config = dict(
    model='contrastive audio-text model',
    dataset='short read English sentences (LibriTTS-R)',
    train_examples=26041,
    time_shift_ms=100,
    n_mels=64,
    hop_length=160,
    input='log_mel',
    spec_augment=True,
    win_length=512,
    tokenizer='char',
    vocab_size=32,
    loss='softmax',
    embed_dim=128,
    encoder_arch='convnext',
    encoder_norm='layernorm',
    encoder_activation='relu',
    encoder_mlp_ratio=4,
    encoder_layer_scale_init=1.0,
    encoder_inner_norm=False,
    encoder_subsampling=4,
    encoder_layers=14,
    encoder_width=160,
    encoder_kernel_size=7,
    text_encoder_causal=True,
    text_encoder_width=128,
    text_encoder_layers=8,
    text_encoder_norm='rmsnorm',
    text_encoder_norm_position='pre',
    text_encoder_activation='swiglu',
    text_encoder_mlp_ratio=3,
    text_encoder_head_dim=64,
    text_encoder_fused_qkv=False,
    text_encoder_bias='all',
    text_encoder_qk_norm=False,
    text_encoder_parallel_block=False,
    text_encoder_dropout=0.1,
    text_encoder_inner_norm=False,
    text_encoder_kv_group_size=2,
    text_encoder_positions='rope',
    init='orthogonal',
    residual_init='none',
    optimizer='soap',
    beta2=0.99,
    learning_rate=0.0035,
    beta1=0.95,
    shampoo_beta=0.99,
    eps=1e-08,
    precondition_frequency=32,
    max_precond_dim=1536,
    one_sided=True,
    adamw_lr_other_params=0.002,
    max_grad_norm=0.5,
    magnitude_pruning=0.5,
    max_steps=13400,
    batch_size=256,
    epochs=131.7,
    lr_schedule='linear',
    final_lr_fraction=0,
    warmup_steps=1340,
    weight_decay=0.05,
    adamw_weight_decay_other_params=0,
)
Rows from block 11 of the audio encoder of a small contrastive audio-text model, named by matrix and row number. Rows with one number belong to one neuron. Each number is 50 + 15 x the weight over its row's rms, rounded and kept within 0 to 99. All counts start at 0.
Before each neuron's rows are labels from the 100 clips, of 14848, where the neuron reaches its highest value: "strongest on" is what is common among them. Only what is clearly more common there than usual is listed. The data: short read English sentences (LibriTTS-R). In brackets: how many of the 100.
# fc1: MLP up (encoder.blocks.11.mlp.fc1.weight, 640x160), inputs 80-159
# fc2: MLP down (encoder.blocks.11.mlp.fc2.weight, 160x640, transposed), outputs 80-159

strongest on: the word "to" (38)
fc1.276:50 32 50 50 50 14 50 50 50 70 57 64 29 50 76 76 50 50 50 50 15 50 50 50 50 26 50 50 26 50 17 50 78 20 61 50 64 50 48 65 67 50 13 04 12 50 50 79 51 64 50 66 50 15 50 50 50 50 50 50 50 50 50 50 50 69 50 64 50 50 50 50 50 50 47 50 28 09 41 50
fc2.276:30 50 30 50 50 50 50 25 50 50 24 89 69 81 50 50 50 10 60 67 36 36 48 31 59 68 50 67 50 50 58 60 62 61 50 45 50 50 50 39 66 50 85 50 83 34 50 72 50 50 58 50 50 37 38 50 50 33 82 50 50 50 32 50 42 81 34 50 66 33 28 64 28 99 50 58 25 69 50 54

strongest on: the word "is" (26)
fc1.94:50 20 50 75 38 50 50 42 27 44 50 71 43 59 50 33 50 54 40 50 75 50 34 50 99 50 50 50 50 48 62 47 50 50 38 58 92 50 50 51 66 34 00 61 74 50 64 51 50 50 24 50 50 50 24 35 75 61 32 28 50 50 50 50 50 41 50 50 59 50 56 34 21 50 50 50 50 23 50 50
fc2.94:35 71 63 69 50 50 62 50 50 14 45 29 50 31 34 70 41 32 50 69 26 50 50 38 50 50 50 43 50 50 50 50 35 83 81 50 50 50 50 14 50 50 24 50 37 59 30 50 50 50 65 55 50 58 50 44 50 62 09 50 82 50 50 50 50 50 50 50 50 50 50 50 83 56 11 07 50 47 79 72

strongest on: the word "i" (43)
fc1.99:70 72 54 50 50 50 68 50 50 22 36 32 79 69 50 36 50 70 98 39 50 46 50 50 50 50 34 50 50 50 50 50 84 44 90 48 50 83 50 90 50 82 35 50 36 50 73 42 50 61 29 50 57 50 71 63 33 41 32 53 50 63 16 42 50 67 30 50 59 50 50 50 50 50 50 50 50 37 23 50
fc2.99:30 47 50 50 35 50 68 70 50 50 42 36 62 50 72 66 44 50 50 32 50 44 50 50 58 36 19 60 50 57 50 50 50 59 58 50 50 51 26 25 50 40 50 75 50 50 30 79 50 64 46 50 50 50 50 50 50 50 50 50 50 91 50 50 50 30 50 53 43 50 13 50 59 29 50 50 50 21 50 50

strongest on: the word "i" (41)
fc1.233:50 61 50 50 42 50 50 50 30 50 50 50 55 50 45 18 50 50 50 50 50 47 50 67 50 50 50 59 50 64 26 50 59 50 50 62 35 21 75 79 50 40 50 50 27 50 31 77 22 80 42 50 14 23 50 50 50 23 39 07 50 33 12 37 72 50 35 50 50 50 38 59 50 50 50 29 82 33 22 53
fc2.233:35 71 39 46 50 50 50 50 46 40 68 50 72 50 50 50 50 50 50 64 50 54 50 45 59 50 50 29 45 22 50 65 39 56 50 68 60 52 50 50 50 50 50 50 32 50 84 35 40 50 50 44 50 50 50 50 50 51 50 00 65 50 43 50 39 50 50 50 50 44 72 56 35 81 57 50 99 50 35 50

strongest on: the word "he" (68); the word "was" (41)
fc1.84:50 50 38 36 25 50 56 50 56 75 34 28 50 50 35 50 50 50 36 50 80 50 50 37 50 50 40 50 50 50 50 67 71 73 50 35 59 50 61 50 50 26 50 50 29 50 80 05 50 72 50 50 50 50 08 47 60 49 29 33 19 52 50 39 66 51 25 50 50 25 57 78 21 50 50 54 50 50 50 50
fc2.84:50 66 50 50 64 36 77 50 68 18 21 34 50 50 22 58 48 65 50 50 23 60 68 50 50 64 50 63 50 50 50 64 50 96 50 32 50 64 37 42 58 56 16 50 36 50 50 50 50 50 50 83 50 50 50 50 50 50 50 18 78 50 43 50 84 50 43 34 45 50 55 50 72 50 50 53 86 50 81 61

strongest on: the word "is" (25)
fc1.547:50 50 50 50 50 50 36 50 55 50 50 50 61 24 50 28 50 50 50 50 28 49 50 73 66 50 50 50 50 51 50 50 48 50 57 50 50 50 50 50 88 03 25 62 68 39 50 50 40 50 60 71 63 50 90 50 50 40 50 50 68 50 27 72 51 50 30 50 39 85 50 65 33 50 24 50 50 33 80 43
fc2.547:21 50 50 50 50 56 26 50 27 63 24 55 77 72 65 51 37 50 55 50 43 25 50 57 45 15 50 28 50 50 50 50 38 50 33 45 50 36 50 67 50 50 64 54 23 58 12 50 50 50 50 37 79 50 73 56 50 50 50 41 50 50 61 37 84 50 35 50 50 39 50 89 78 50 05 50 36 71 29 50

strongest on: the word "to" (38)
fc1.373:50 18 48 40 50 56 67 50 60 50 50 48 50 50 50 50 50 50 32 50 50 67 24 50 50 55 23 50 34 61 50 50 50 64 50 50 50 27 28 50 31 46 88 58 24 39 50 50 50 50 50 60 50 50 50 37 50 25 15 45 72 50 50 50 50 33 52 50 50 50 63 50 78 50 50 50 50 46 67 50
fc2.373:50 73 64 63 17 52 36 31 50 60 50 99 50 55 50 50 52 50 50 50 50 50 34 28 73 50 50 50 86 50 50 53 50 22 50 50 50 69 50 50 66 50 50 50 79 49 64 50 55 50 63 50 30 40 52 62 57 24 50 38 50 50 37 50 50 50 50 50 30 50 50 50 23 68 26 67 40 50 28 50

strongest on: the word "chapter" (31)
fc1.175:54 82 38 18 69 50 50 29 72 50 50 42 78 50 84 76 50 50 50 50 50 34 34 60 23 50 29 63 56 50 56 50 50 23 50 50 50 66 50 50 42 50 50 25 73 50 18 88 28 50 54 50 34 19 72 50 50 50 50 50 50 50 30 50 43 40 50 47 50 61 50 68 27 52 68 46 50 50 00 32
fc2.175:50 23 50 18 63 50 58 25 50 50 50 34 50 47 50 50 50 61 21 43 50 23 41 34 26 42 70 50 50 15 29 50 58 22 82 50 59 53 50 50 50 33 62 84 34 50 89 50 44 50 50 50 35 58 50 40 50 72 69 24 50 50 50 50 29 57 50 50 67 50 50 50 50 71 50 50 77 28 19 65

strongest on: the word "she" (26)
fc1.629:48 50 50 44 50 69 50 38 22 50 50 90 50 50 50 50 50 50 50 50 45 30 50 54 49 34 61 46 34 31 50 71 50 43 70 50 50 50 50 50 50 16 32 49 74 50 94 47 00 55 50 74 50 50 29 22 58 50 50 50 78 50 46 50 50 80 82 50 50 59 50 50 18 50 45 44 50 22 50 50
fc2.629:50 40 50 50 50 84 93 50 50 50 50 64 50 14 50 50 19 31 50 85 36 50 50 50 43 36 74 50 50 50 50 50 50 82 66 50 64 50 46 29 50 57 37 50 30 65 50 76 77 50 50 50 50 65 50 50 37 50 09 99 78 48 50 59 50 50 50 50 50 50 50 50 50 30 29 50 07 56 50 50

strongest on: the word "know" (31)
fc1.446:50 73 50 50 50 72 50 37 78 50 20 31 50 69 57 50 27 43 49 50 65 50 50 26 72 32 62 24 50 50 50 50 60 50 50 50 95 50 50 50 95 50 50 50 66 50 50 50 50 50 50 50 50 50 50 33 50 50 50 58 74 50 21 50 50 50 50 70 50 50 78 50 38 50 30 66 77 50 62 84
fc2.446:50 34 70 50 50 50 41 91 50 50 56 50 66 40 50 70 78 79 50 31 50 28 50 50 50 32 32 50 50 51 50 50 50 50 50 64 50 50 50 50 40 34 40 50 50 38 50 50 37 50 50 43 50 67 50 50 78 71 50 77 50 41 49 50 30 50 35 75 46 21 22 88 63 46 08 68 12 48 52 50

strongest on: the word "chapter" (25)
fc1.512:41 36 50 65 64 23 50 24 50 68 50 50 50 50 50 50 50 58 27 50 50 21 50 78 50 69 52 52 28 56 50 33 41 38 50 50 50 37 50 52 83 50 28 21 64 50 50 23 41 50 50 50 41 64 50 50 44 50 61 50 69 50 41 66 67 50 50 36 89 50 50 50 50 50 48 50 59 50 14 09
fc2.512:50 34 50 56 68 50 39 29 50 10 41 50 61 50 50 50 50 61 50 50 54 33 50 50 50 25 70 46 94 80 36 32 44 50 50 50 50 62 30 50 50 67 49 50 50 49 50 70 50 50 50 32 85 32 44 50 50 50 50 83 50 50 65 64 50 50 76 21 50 37 38 70 68 66 25 50 35 50 13 88

strongest on: the word "he" (38)
fc1.517:50 50 61 50 66 67 50 50 70 50 28 72 50 50 42 50 32 50 04 50 95 50 29 50 53 60 24 50 50 50 50 03 42 50 50 61 50 47 35 54 95 31 29 50 50 38 50 29 55 49 40 50 50 50 50 67 86 68 33 32 50 50 36 67 77 38 50 50 50 28 50 51 30 50 50 66 80 34 50 44
fc2.517:50 69 50 50 80 45 50 50 50 07 50 44 50 50 47 50 50 77 50 23 50 24 50 50 38 50 28 50 93 36 36 45 38 50 50 36 50 50 22 50 50 50 55 50 41 50 40 50 28 50 77 87 50 39 50 50 33 64 50 65 85 50 53 39 50 50 50 50 50 50 88 73 61 55 50 50 40 26 50 58

strongest on: the word "they" (33)
fc1.148:50 50 25 50 42 20 18 50 01 50 50 50 50 32 29 78 50 50 30 50 50 50 50 25 50 67 48 70 50 50 50 50 63 43 65 61 50 72 50 51 85 43 44 18 50 43 77 50 30 50 25 37 50 50 32 50 00 50 50 50 16 50 45 50 69 50 79 50 50 50 50 76 22 50 76 50 42 90 50 50
fc2.148:50 67 64 50 50 24 50 50 50 40 69 50 50 62 50 50 60 50 71 50 50 55 50 50 50 71 47 50 50 64 50 54 50 83 50 50 50 41 50 27 50 50 37 50 35 75 41 50 50 50 58 50 71 24 50 50 50 50 23 50 66 40 50 50 41 50 57 50 39 50 37 43 81 26 50 50 50 50 64 50

strongest on: the word "she" (40)
fc1.241:50 51 50 50 75 43 19 36 50 61 58 36 67 50 63 63 50 73 50 50 50 50 41 50 50 50 50 50 50 50 50 77 61 20 50 45 20 50 50 74 71 50 22 50 50 44 50 15 50 50 50 50 50 50 67 66 50 63 53 50 92 50 34 50 50 50 45 50 50 55 36 36 71 50 27 50 72 50 16 50
fc2.241:37 50 50 50 50 50 50 45 50 19 50 89 50 79 50 35 66 22 65 50 45 40 50 50 50 54 75 50 50 50 50 37 78 63 50 23 65 58 24 50 67 62 50 50 50 50 50 50 33 50 31 50 50 25 50 50 50 50 50 87 50 72 50 50 50 50 50 40 50 33 45 71 50 60 31 50 45 39 34 85

strongest on: the word "but" (45)
fc1.57:48 50 43 50 50 50 88 50 09 50 63 50 65 38 50 68 50 21 50 56 50 21 55 50 16 50 50 50 50 50 50 88 19 50 50 77 50 50 50 78 50 32 50 47 18 33 50 77 50 50 50 37 50 50 50 50 50 20 22 50 50 50 50 50 25 54 50 37 71 39 50 50 50 84 81 60 41 50 50 50
fc2.57:50 37 50 50 50 27 50 72 30 61 50 78 55 82 75 22 50 50 50 50 50 86 50 50 50 50 30 68 50 76 61 38 50 27 50 34 27 40 50 23 50 19 27 50 50 50 33 50 50 50 50 51 21 56 50 50 51 49 16 50 50 72 50 50 35 50 50 50 50 50 17 50 50 50 50 57 20 50 50 32

strongest on: the word "i" (60); the word "don't" (32)
fc1.165:33 71 71 29 50 70 19 50 75 48 41 50 50 75 50 33 50 50 29 10 50 50 50 50 50 26 50 50 46 50 50 51 52 50 50 53 50 50 50 58 74 50 50 50 78 50 88 42 46 44 39 32 53 58 50 63 27 50 27 50 25 50 73 83 99 50 50 81 50 50 50 72 50 50 39 50 39 26 41 50
fc2.165:37 52 57 50 67 50 50 44 50 20 29 33 54 25 14 50 69 54 70 23 50 21 61 50 18 66 34 38 33 21 50 50 50 79 50 50 50 50 50 50 50 43 70 50 32 50 36 24 50 50 72 50 36 36 50 53 35 43 50 39 50 43 50 43 26 50 50 76 50 50 50 50 50 34 33 50 77 60 50 62

strongest on: the word "to" (33)
fc1.531:53 50 14 17 50 50 29 50 76 45 50 66 50 50 50 73 26 50 28 50 92 29 35 57 62 50 33 58 50 50 50 27 50 35 50 46 50 50 50 50 18 50 74 51 50 48 50 82 15 50 50 50 50 52 50 67 38 50 77 50 50 50 51 53 50 50 50 58 50 50 69 50 50 50 42 70 53 50 76 41
fc2.531:50 50 50 32 50 50 50 71 50 50 81 74 50 42 50 50 50 54 19 45 50 38 50 50 50 76 50 50 66 34 50 68 50 59 36 74 50 50 66 65 62 50 74 66 38 32 68 55 68 55 67 75 50 64 34 50 74 56 50 50 38 50 50 41 50 50 53 50 31 50 51 50 36 38 44 50 98 30 50 50

strongest on: the word "to" (34)
fc1.362:52 50 50 50 50 73 36 50 33 50 75 06 50 50 50 50 50 41 46 68 25 40 28 50 50 50 41 50 50 68 50 50 18 50 50 50 58 50 29 72 50 65 28 50 50 50 80 37 50 50 06 50 50 50 50 53 50 17 50 50 32 61 57 40 78 50 50 50 37 50 50 50 54 50 82 57 50 50 50 50
fc2.362:50 50 50 50 72 50 50 83 80 50 50 16 50 50 50 50 50 49 55 50 28 50 50 50 42 21 50 66 56 50 50 50 87 69 69 50 40 50 50 50 50 50 32 50 50 35 50 66 50 50 50 40 50 50 50 50 50 47 50 37 65 50 50 63 50 50 41 50 50 37 50 50 89 42 34 50 50 19 61 69

strongest on: the word "chapter" (33)
fc1.332:50 49 50 37 53 50 46 25 40 50 43 50 50 50 50 50 50 50 51 72 50 50 28 50 50 50 50 50 19 48 50 50 50 50 17 50 47 50 50 92 50 31 50 77 71 50 50 17 36 00 50 60 54 44 42 50 50 40 50 50 50 25 50 77 72 50 50 50 50 37 44 50 52 69 50 77 91 50 50 73
fc2.332:68 43 50 50 69 50 57 50 50 19 37 50 66 34 33 50 50 50 50 50 50 50 50 50 25 50 88 71 50 35 50 34 28 50 55 25 50 50 00 50 50 50 65 37 50 12 69 50 50 65 50 20 50 72 20 50 50 50 50 64 50 50 50 68 40 50 50 50 50 61 84 50 50 26 28 34 00 29 10 83

strongest on: the word "is" (29)
fc1.435:20 39 40 50 45 50 46 60 56 60 50 42 70 30 50 50 50 50 50 50 50 23 73 38 41 82 50 56 50 41 50 76 58 57 50 50 50 50 54 70 50 77 50 36 46 50 50 50 85 50 40 50 23 50 26 50 22 42 55 48 40 50 78 31 50 50 04 50 50 52 50 35 21 50 71 23 50 50 50 49
fc2.435:20 50 50 50 58 41 48 34 50 43 50 50 71 72 26 50 61 85 50 50 32 78 64 50 46 50 27 71 20 50 50 50 50 82 68 50 50 50 50 50 68 50 52 50 50 57 50 60 50 50 50 73 50 50 14 50 50 50 50 50 50 93 39 94 62 51 35 29 37 46 50 50 82 50 50 50 50 49 50 28

strongest on: the word "i" (63); the word "do" (37)
fc1.101:24 50 50 13 50 75 64 50 80 50 50 38 50 45 52 61 64 65 97 35 77 26 27 50 50 50 66 61 50 83 29 50 50 59 36 50 46 52 33 74 50 43 67 72 40 25 33 50 80 56 50 40 53 41 89 50 40 43 23 50 50 50 37 63 50 50 09 60 50 50 50 82 31 50 43 50 44 18 26 50
fc2.101:44 06 50 21 50 44 50 50 50 32 50 50 50 66 20 50 50 50 50 40 50 40 50 62 50 60 50 62 26 40 50 63 36 50 73 50 67 69 50 35 50 50 50 50 26 50 28 50 50 71 50 50 38 50 50 50 68 33 50 76 31 50 50 73 50 50 50 61 63 49 35 60 16 50 50 50 90 50 50 50

strongest on: the word "was" (35)
fc1.176:25 50 50 42 50 50 35 50 48 21 32 41 50 50 26 12 58 50 50 24 30 50 47 50 50 50 68 28 13 78 33 50 50 50 50 53 22 42 50 64 79 62 75 74 50 69 50 53 82 76 64 30 50 50 50 50 60 50 78 48 50 50 50 46 38 50 26 50 64 50 58 39 67 50 50 50 59 50 49 50
fc2.176:50 50 36 50 65 50 19 50 12 50 50 36 50 60 36 50 50 53 50 78 34 43 60 50 50 50 38 50 21 50 51 30 28 66 42 74 46 63 50 69 38 50 64 05 55 54 30 27 64 71 50 67 50 68 50 50 66 48 50 36 50 69 50 64 50 44 50 38 54 51 50 77 50 80 50 50 50 50 50 50

strongest on: the word "she" (39)
fc1.514:50 50 50 50 39 50 50 49 22 29 50 50 78 41 50 50 26 37 50 50 80 50 50 37 50 72 50 68 50 50 50 50 50 29 62 50 64 50 50 57 69 27 50 50 57 41 99 31 19 50 32 31 50 39 50 50 42 50 50 50 48 50 21 38 50 30 50 68 50 28 59 50 20 86 50 33 50 81 15 50
fc2.514:50 50 36 50 65 50 50 73 33 26 50 50 50 50 50 50 51 50 76 20 48 61 66 50 50 54 50 34 50 50 33 97 37 77 47 50 44 66 50 23 68 50 33 50 30 70 50 50 50 50 50 43 50 19 70 50 50 64 50 50 50 57 50 50 50 50 73 38 45 50 50 84 75 50 50 50 50 36 50 60

strongest on: the word "he" (34)
fc1.390:53 50 83 50 58 50 50 50 67 50 50 51 50 78 50 50 50 50 53 10 99 50 19 70 50 57 50 50 69 58 73 50 55 30 26 49 79 50 50 50 50 77 44 18 59 14 85 50 50 50 73 36 27 50 72 50 50 50 50 40 50 50 50 69 78 37 20 50 45 39 50 68 17 33 50 66 50 50 78 50
fc2.390:41 36 50 50 75 31 50 43 50 40 31 17 50 22 50 50 31 39 50 50 28 18 69 50 50 57 70 32 58 50 50 64 50 50 74 50 27 65 25 23 36 56 63 50 50 66 20 24 50 46 50 88 42 50 47 50 50 50 44 29 64 77 33 50 63 50 50 50 45 50 50 26 70 80 50 21 88 42 50 50

strongest on: the word "i" (40)
fc1.48:41 50 18 65 50 46 36 50 50 34 50 68 74 49 50 36 40 60 30 16 32 46 50 68 64 17 79 50 50 50 50 63 53 21 50 50 50 69 60 50 70 65 50 50 50 50 50 46 13 50 50 37 35 50 38 50 68 24 50 50 50 50 50 30 39 82 33 66 50 35 49 50 17 50 50 50 41 50 45 50
fc2.48:41 50 50 50 50 56 63 37 50 83 46 52 50 58 35 49 31 50 50 87 50 50 74 26 50 50 82 50 47 50 36 28 50 33 50 43 63 74 27 28 50 39 50 36 50 81 31 44 83 50 58 64 71 65 75 28 50 50 26 54 73 50 68 50 50 38 50 50 50 50 34 14 63 71 30 50 50 57 45 24

strongest on: the word "to" (39); the word "be" (38)
fc1.470:50 00 34 22 50 50 48 50 50 50 50 79 53 71 50 50 32 50 50 50 77 42 03 50 50 83 50 50 50 50 58 33 53 50 50 50 50 50 32 50 50 77 72 30 24 50 50 68 77 68 50 50 50 50 50 50 23 40 76 50 31 50 50 68 50 50 50 50 50 62 50 35 60 32 50 87 50 47 43 58
fc2.470:50 70 50 35 50 61 50 50 50 50 50 50 50 39 25 50 34 67 50 50 50 50 50 36 50 47 50 50 71 77 17 33 50 65 50 19 79 70 49 75 50 74 50 37 69 50 65 94 88 50 50 50 50 50 50 59 50 28 61 18 50 50 82 76 31 50 43 41 57 29 51 50 29 50 73 62 50 45 72 55

strongest on: the word "he" (29)
fc1.397:46 50 50 73 50 63 26 65 32 50 50 50 24 50 50 42 50 50 50 50 50 50 74 50 77 50 50 28 50 50 50 50 50 50 50 50 89 35 26 50 50 50 50 50 50 50 50 31 43 50 42 36 50 50 50 50 50 13 50 50 50 44 50 20 35 50 40 18 50 58 50 78 50 40 90 50 77 41 78 50
fc2.397:33 60 50 73 50 50 50 50 50 50 88 10 56 18 50 50 50 77 50 39 31 50 50 50 47 46 88 57 50 31 69 50 50 50 30 71 78 62 39 79 50 50 50 50 62 50 58 35 69 68 50 41 50 50 31 63 73 50 41 31 22 67 32 35 50 50 50 50 43 50 50 56 50 50 50 50 50 55 50 38

strongest on: the word "is" (47)
fc1.8:50 53 55 21 62 50 50 50 50 50 52 33 78 62 56 78 50 54 50 76 15 50 29 50 50 39 58 50 50 20 03 65 50 50 50 50 65 65 88 50 50 83 47 50 00 50 63 50 51 50 65 50 25 50 50 46 88 20 51 50 50 77 50 50 50 50 38 42 63 50 50 50 50 23 50 53 22 50 50 50
fc2.8:50 50 50 50 50 50 50 50 50 53 50 63 50 71 50 50 50 48 57 50 19 50 50 50 50 50 71 66 27 28 50 28 32 86 10 50 35 50 50 56 50 50 50 28 58 33 50 50 50 50 50 50 50 50 50 50 99 36 50 50 54 68 50 50 50 50 51 50 50 35 50 41 82 50 59 47 50 50 70 65

strongest on: the word "know" (25)
fc1.599:50 69 50 50 50 50 22 45 56 66 14 59 50 50 50 33 50 67 50 50 50 18 50 50 57 24 50 50 50 50 50 50 50 62 50 68 50 38 60 39 67 50 50 21 68 50 65 42 14 50 26 50 50 35 72 50 21 50 51 50 66 50 46 50 50 50 72 53 50 50 62 58 39 33 27 50 50 29 62 50
fc2.599:50 48 66 50 50 50 36 62 50 71 68 50 61 63 50 61 50 76 40 50 40 18 39 50 22 33 25 68 50 50 50 50 50 90 50 50 55 50 50 81 36 50 50 83 21 52 50 44 50 50 66 27 55 66 62 42 32 50 50 50 50 50 50 50 50 50 48 50 29 50 33 68 66 42 19 50 78 59 50 28

strongest on: the word "he" (28)
fc1.395:50 50 59 50 50 50 65 50 60 68 81 50 50 15 50 50 50 50 50 50 50 16 50 50 50 50 15 50 30 44 50 70 24 50 50 50 50 50 23 70 34 34 50 53 50 51 33 73 29 50 50 66 73 42 50 70 61 50 20 42 50 50 50 50 50 50 50 48 50 50 50 54 50 50 17 50 50 25 35 72
fc2.395:50 20 56 60 50 50 71 45 63 51 50 60 61 85 50 50 36 50 76 50 52 55 41 45 43 50 82 23 50 71 50 34 50 26 60 66 84 50 50 33 36 39 10 62 24 38 70 78 50 50 41 50 64 37 50 50 50 50 50 50 77 69 50 50 50 50 69 50 43 50 50 50 22 69 36 42 61 50 66 48

strongest on: the word "was" (66); the word "it" (44)
fc1.200:61 50 50 16 66 79 88 29 57 50 69 50 34 60 50 50 50 50 22 50 92 25 50 71 24 58 40 50 50 41 49 40 50 08 50 28 50 50 49 70 21 50 50 37 72 50 20 25 26 50 63 58 50 50 50 50 48 50 50 50 50 50 16 50 26 38 91 50 50 47 43 49 23 50 94 50 50 50 50 71
fc2.200:88 27 29 50 38 48 71 40 72 50 50 50 21 38 50 57 50 45 26 50 50 50 59 53 62 14 50 98 40 55 50 64 50 57 58 44 42 63 43 15 65 50 25 69 31 50 69 50 50 48 36 69 17 50 50 58 31 50 66 24 75 50 50 50 65 50 50 32 50 50 50 50 50 68 93 50 27 50 50 50

strongest on: the word "i" (70); the word "know" (25)
fc1.296:80 48 16 50 50 37 50 50 50 50 88 50 50 33 00 26 50 50 50 63 28 51 40 08 50 50 50 50 26 50 19 84 50 62 50 50 41 69 99 50 38 58 19 50 60 60 50 48 50 21 37 50 50 50 50 50 69 29 50 50 50 50 50 50 58 33 50 50 50 55 50 37 50 50 61 50 50 24 27 50
fc2.296:07 50 59 41 50 50 70 63 24 50 35 24 50 50 45 71 30 50 68 50 50 30 81 71 44 50 50 50 50 35 73 44 50 59 45 30 63 50 50 50 27 50 50 50 50 29 50 39 50 62 67 65 50 50 50 59 50 34 51 37 70 50 50 54 50 73 47 33 30 36 63 32 42 79 25 50 99 31 64 50

strongest on: the word "she" (36); the word "was" (32); the word "he" (28)
fc1.201:50 50 50 50 50 50 27 31 50 50 55 50 50 50 02 58 50 10 18 42 48 61 50 50 50 50 50 22 50 50 61 50 42 50 32 50 50 50 80 64 25 61 13 50 50 50 50 01 71 88 35 50 50 50 50 78 50 50 50 50 50 40 50 50 50 50 44 50 80 50 23 63 26 55 50 64 50 29 39 50
fc2.201:50 82 59 50 68 48 50 31 50 33 43 50 65 50 50 31 50 50 67 50 50 50 76 50 79 67 53 50 50 43 55 38 45 81 50 41 50 56 24 28 50 50 53 50 55 50 50 50 28 69 50 62 70 50 50 50 57 50 50 73 23 77 24 49 50 50 50 23 50 50 50 01 61 15 50 50 48 40 33 59

strongest on: the word "he" (28)
fc1.159:50 38 50 50 41 50 34 50 50 50 50 56 81 68 50 25 68 50 24 34 43 64 50 50 26 50 50 50 27 50 60 69 50 75 61 46 79 55 50 39 92 50 50 63 48 50 45 50 48 56 35 50 43 50 50 50 50 50 68 22 63 29 50 50 36 27 09 89 43 50 50 50 68 43 39 65 21 50 50 25
fc2.159:50 72 32 50 50 50 62 40 78 73 50 77 78 50 50 50 50 50 50 21 50 54 74 50 27 35 73 50 50 23 57 45 59 40 34 68 51 50 50 50 25 50 50 50 50 14 65 83 20 50 39 50 50 71 19 50 50 88 50 50 45 50 49 61 82 50 60 32 60 31 15 67 50 26 14 30 38 72 50 55

strongest on: the word "she" (34)
fc1.32:50 21 50 18 59 50 50 67 32 38 50 88 45 32 50 32 50 50 50 73 23 50 50 29 50 50 76 50 44 73 50 50 45 60 73 53 72 50 50 59 81 50 32 42 76 34 71 50 18 50 34 50 77 49 67 50 39 60 43 50 36 50 50 50 50 50 68 50 50 69 54 50 23 50 48 64 50 50 50 50
fc2.32:49 50 50 37 50 43 77 23 50 29 50 66 50 61 89 50 33 00 50 77 50 68 50 50 50 47 73 38 50 84 33 50 50 73 50 50 50 50 63 50 50 50 39 50 09 50 35 66 50 50 50 63 50 44 50 50 50 50 50 50 67 50 50 50 25 51 50 37 50 39 50 50 50 33 37 50 42 31 50 50

strongest on: the word "he" (41)
fc1.129:50 50 61 50 40 35 50 75 50 50 44 50 53 50 54 04 50 50 23 31 23 67 26 50 50 06 51 13 50 70 27 50 34 50 63 47 61 50 55 88 39 58 50 50 43 50 75 50 87 47 50 19 50 50 50 50 50 50 70 50 34 53 50 50 47 50 04 50 50 48 50 50 74 50 59 50 50 25 35 50
fc2.129:50 34 76 77 75 50 50 50 50 50 60 14 50 50 18 50 50 50 50 50 50 71 50 62 50 13 50 50 75 50 08 23 50 50 50 50 50 42 50 50 50 50 50 41 72 66 68 50 87 50 38 50 58 65 29 90 81 73 50 50 50 50 99 50 50 50 50 50 51 46 30 50 50 62 50 68 50 64 75 50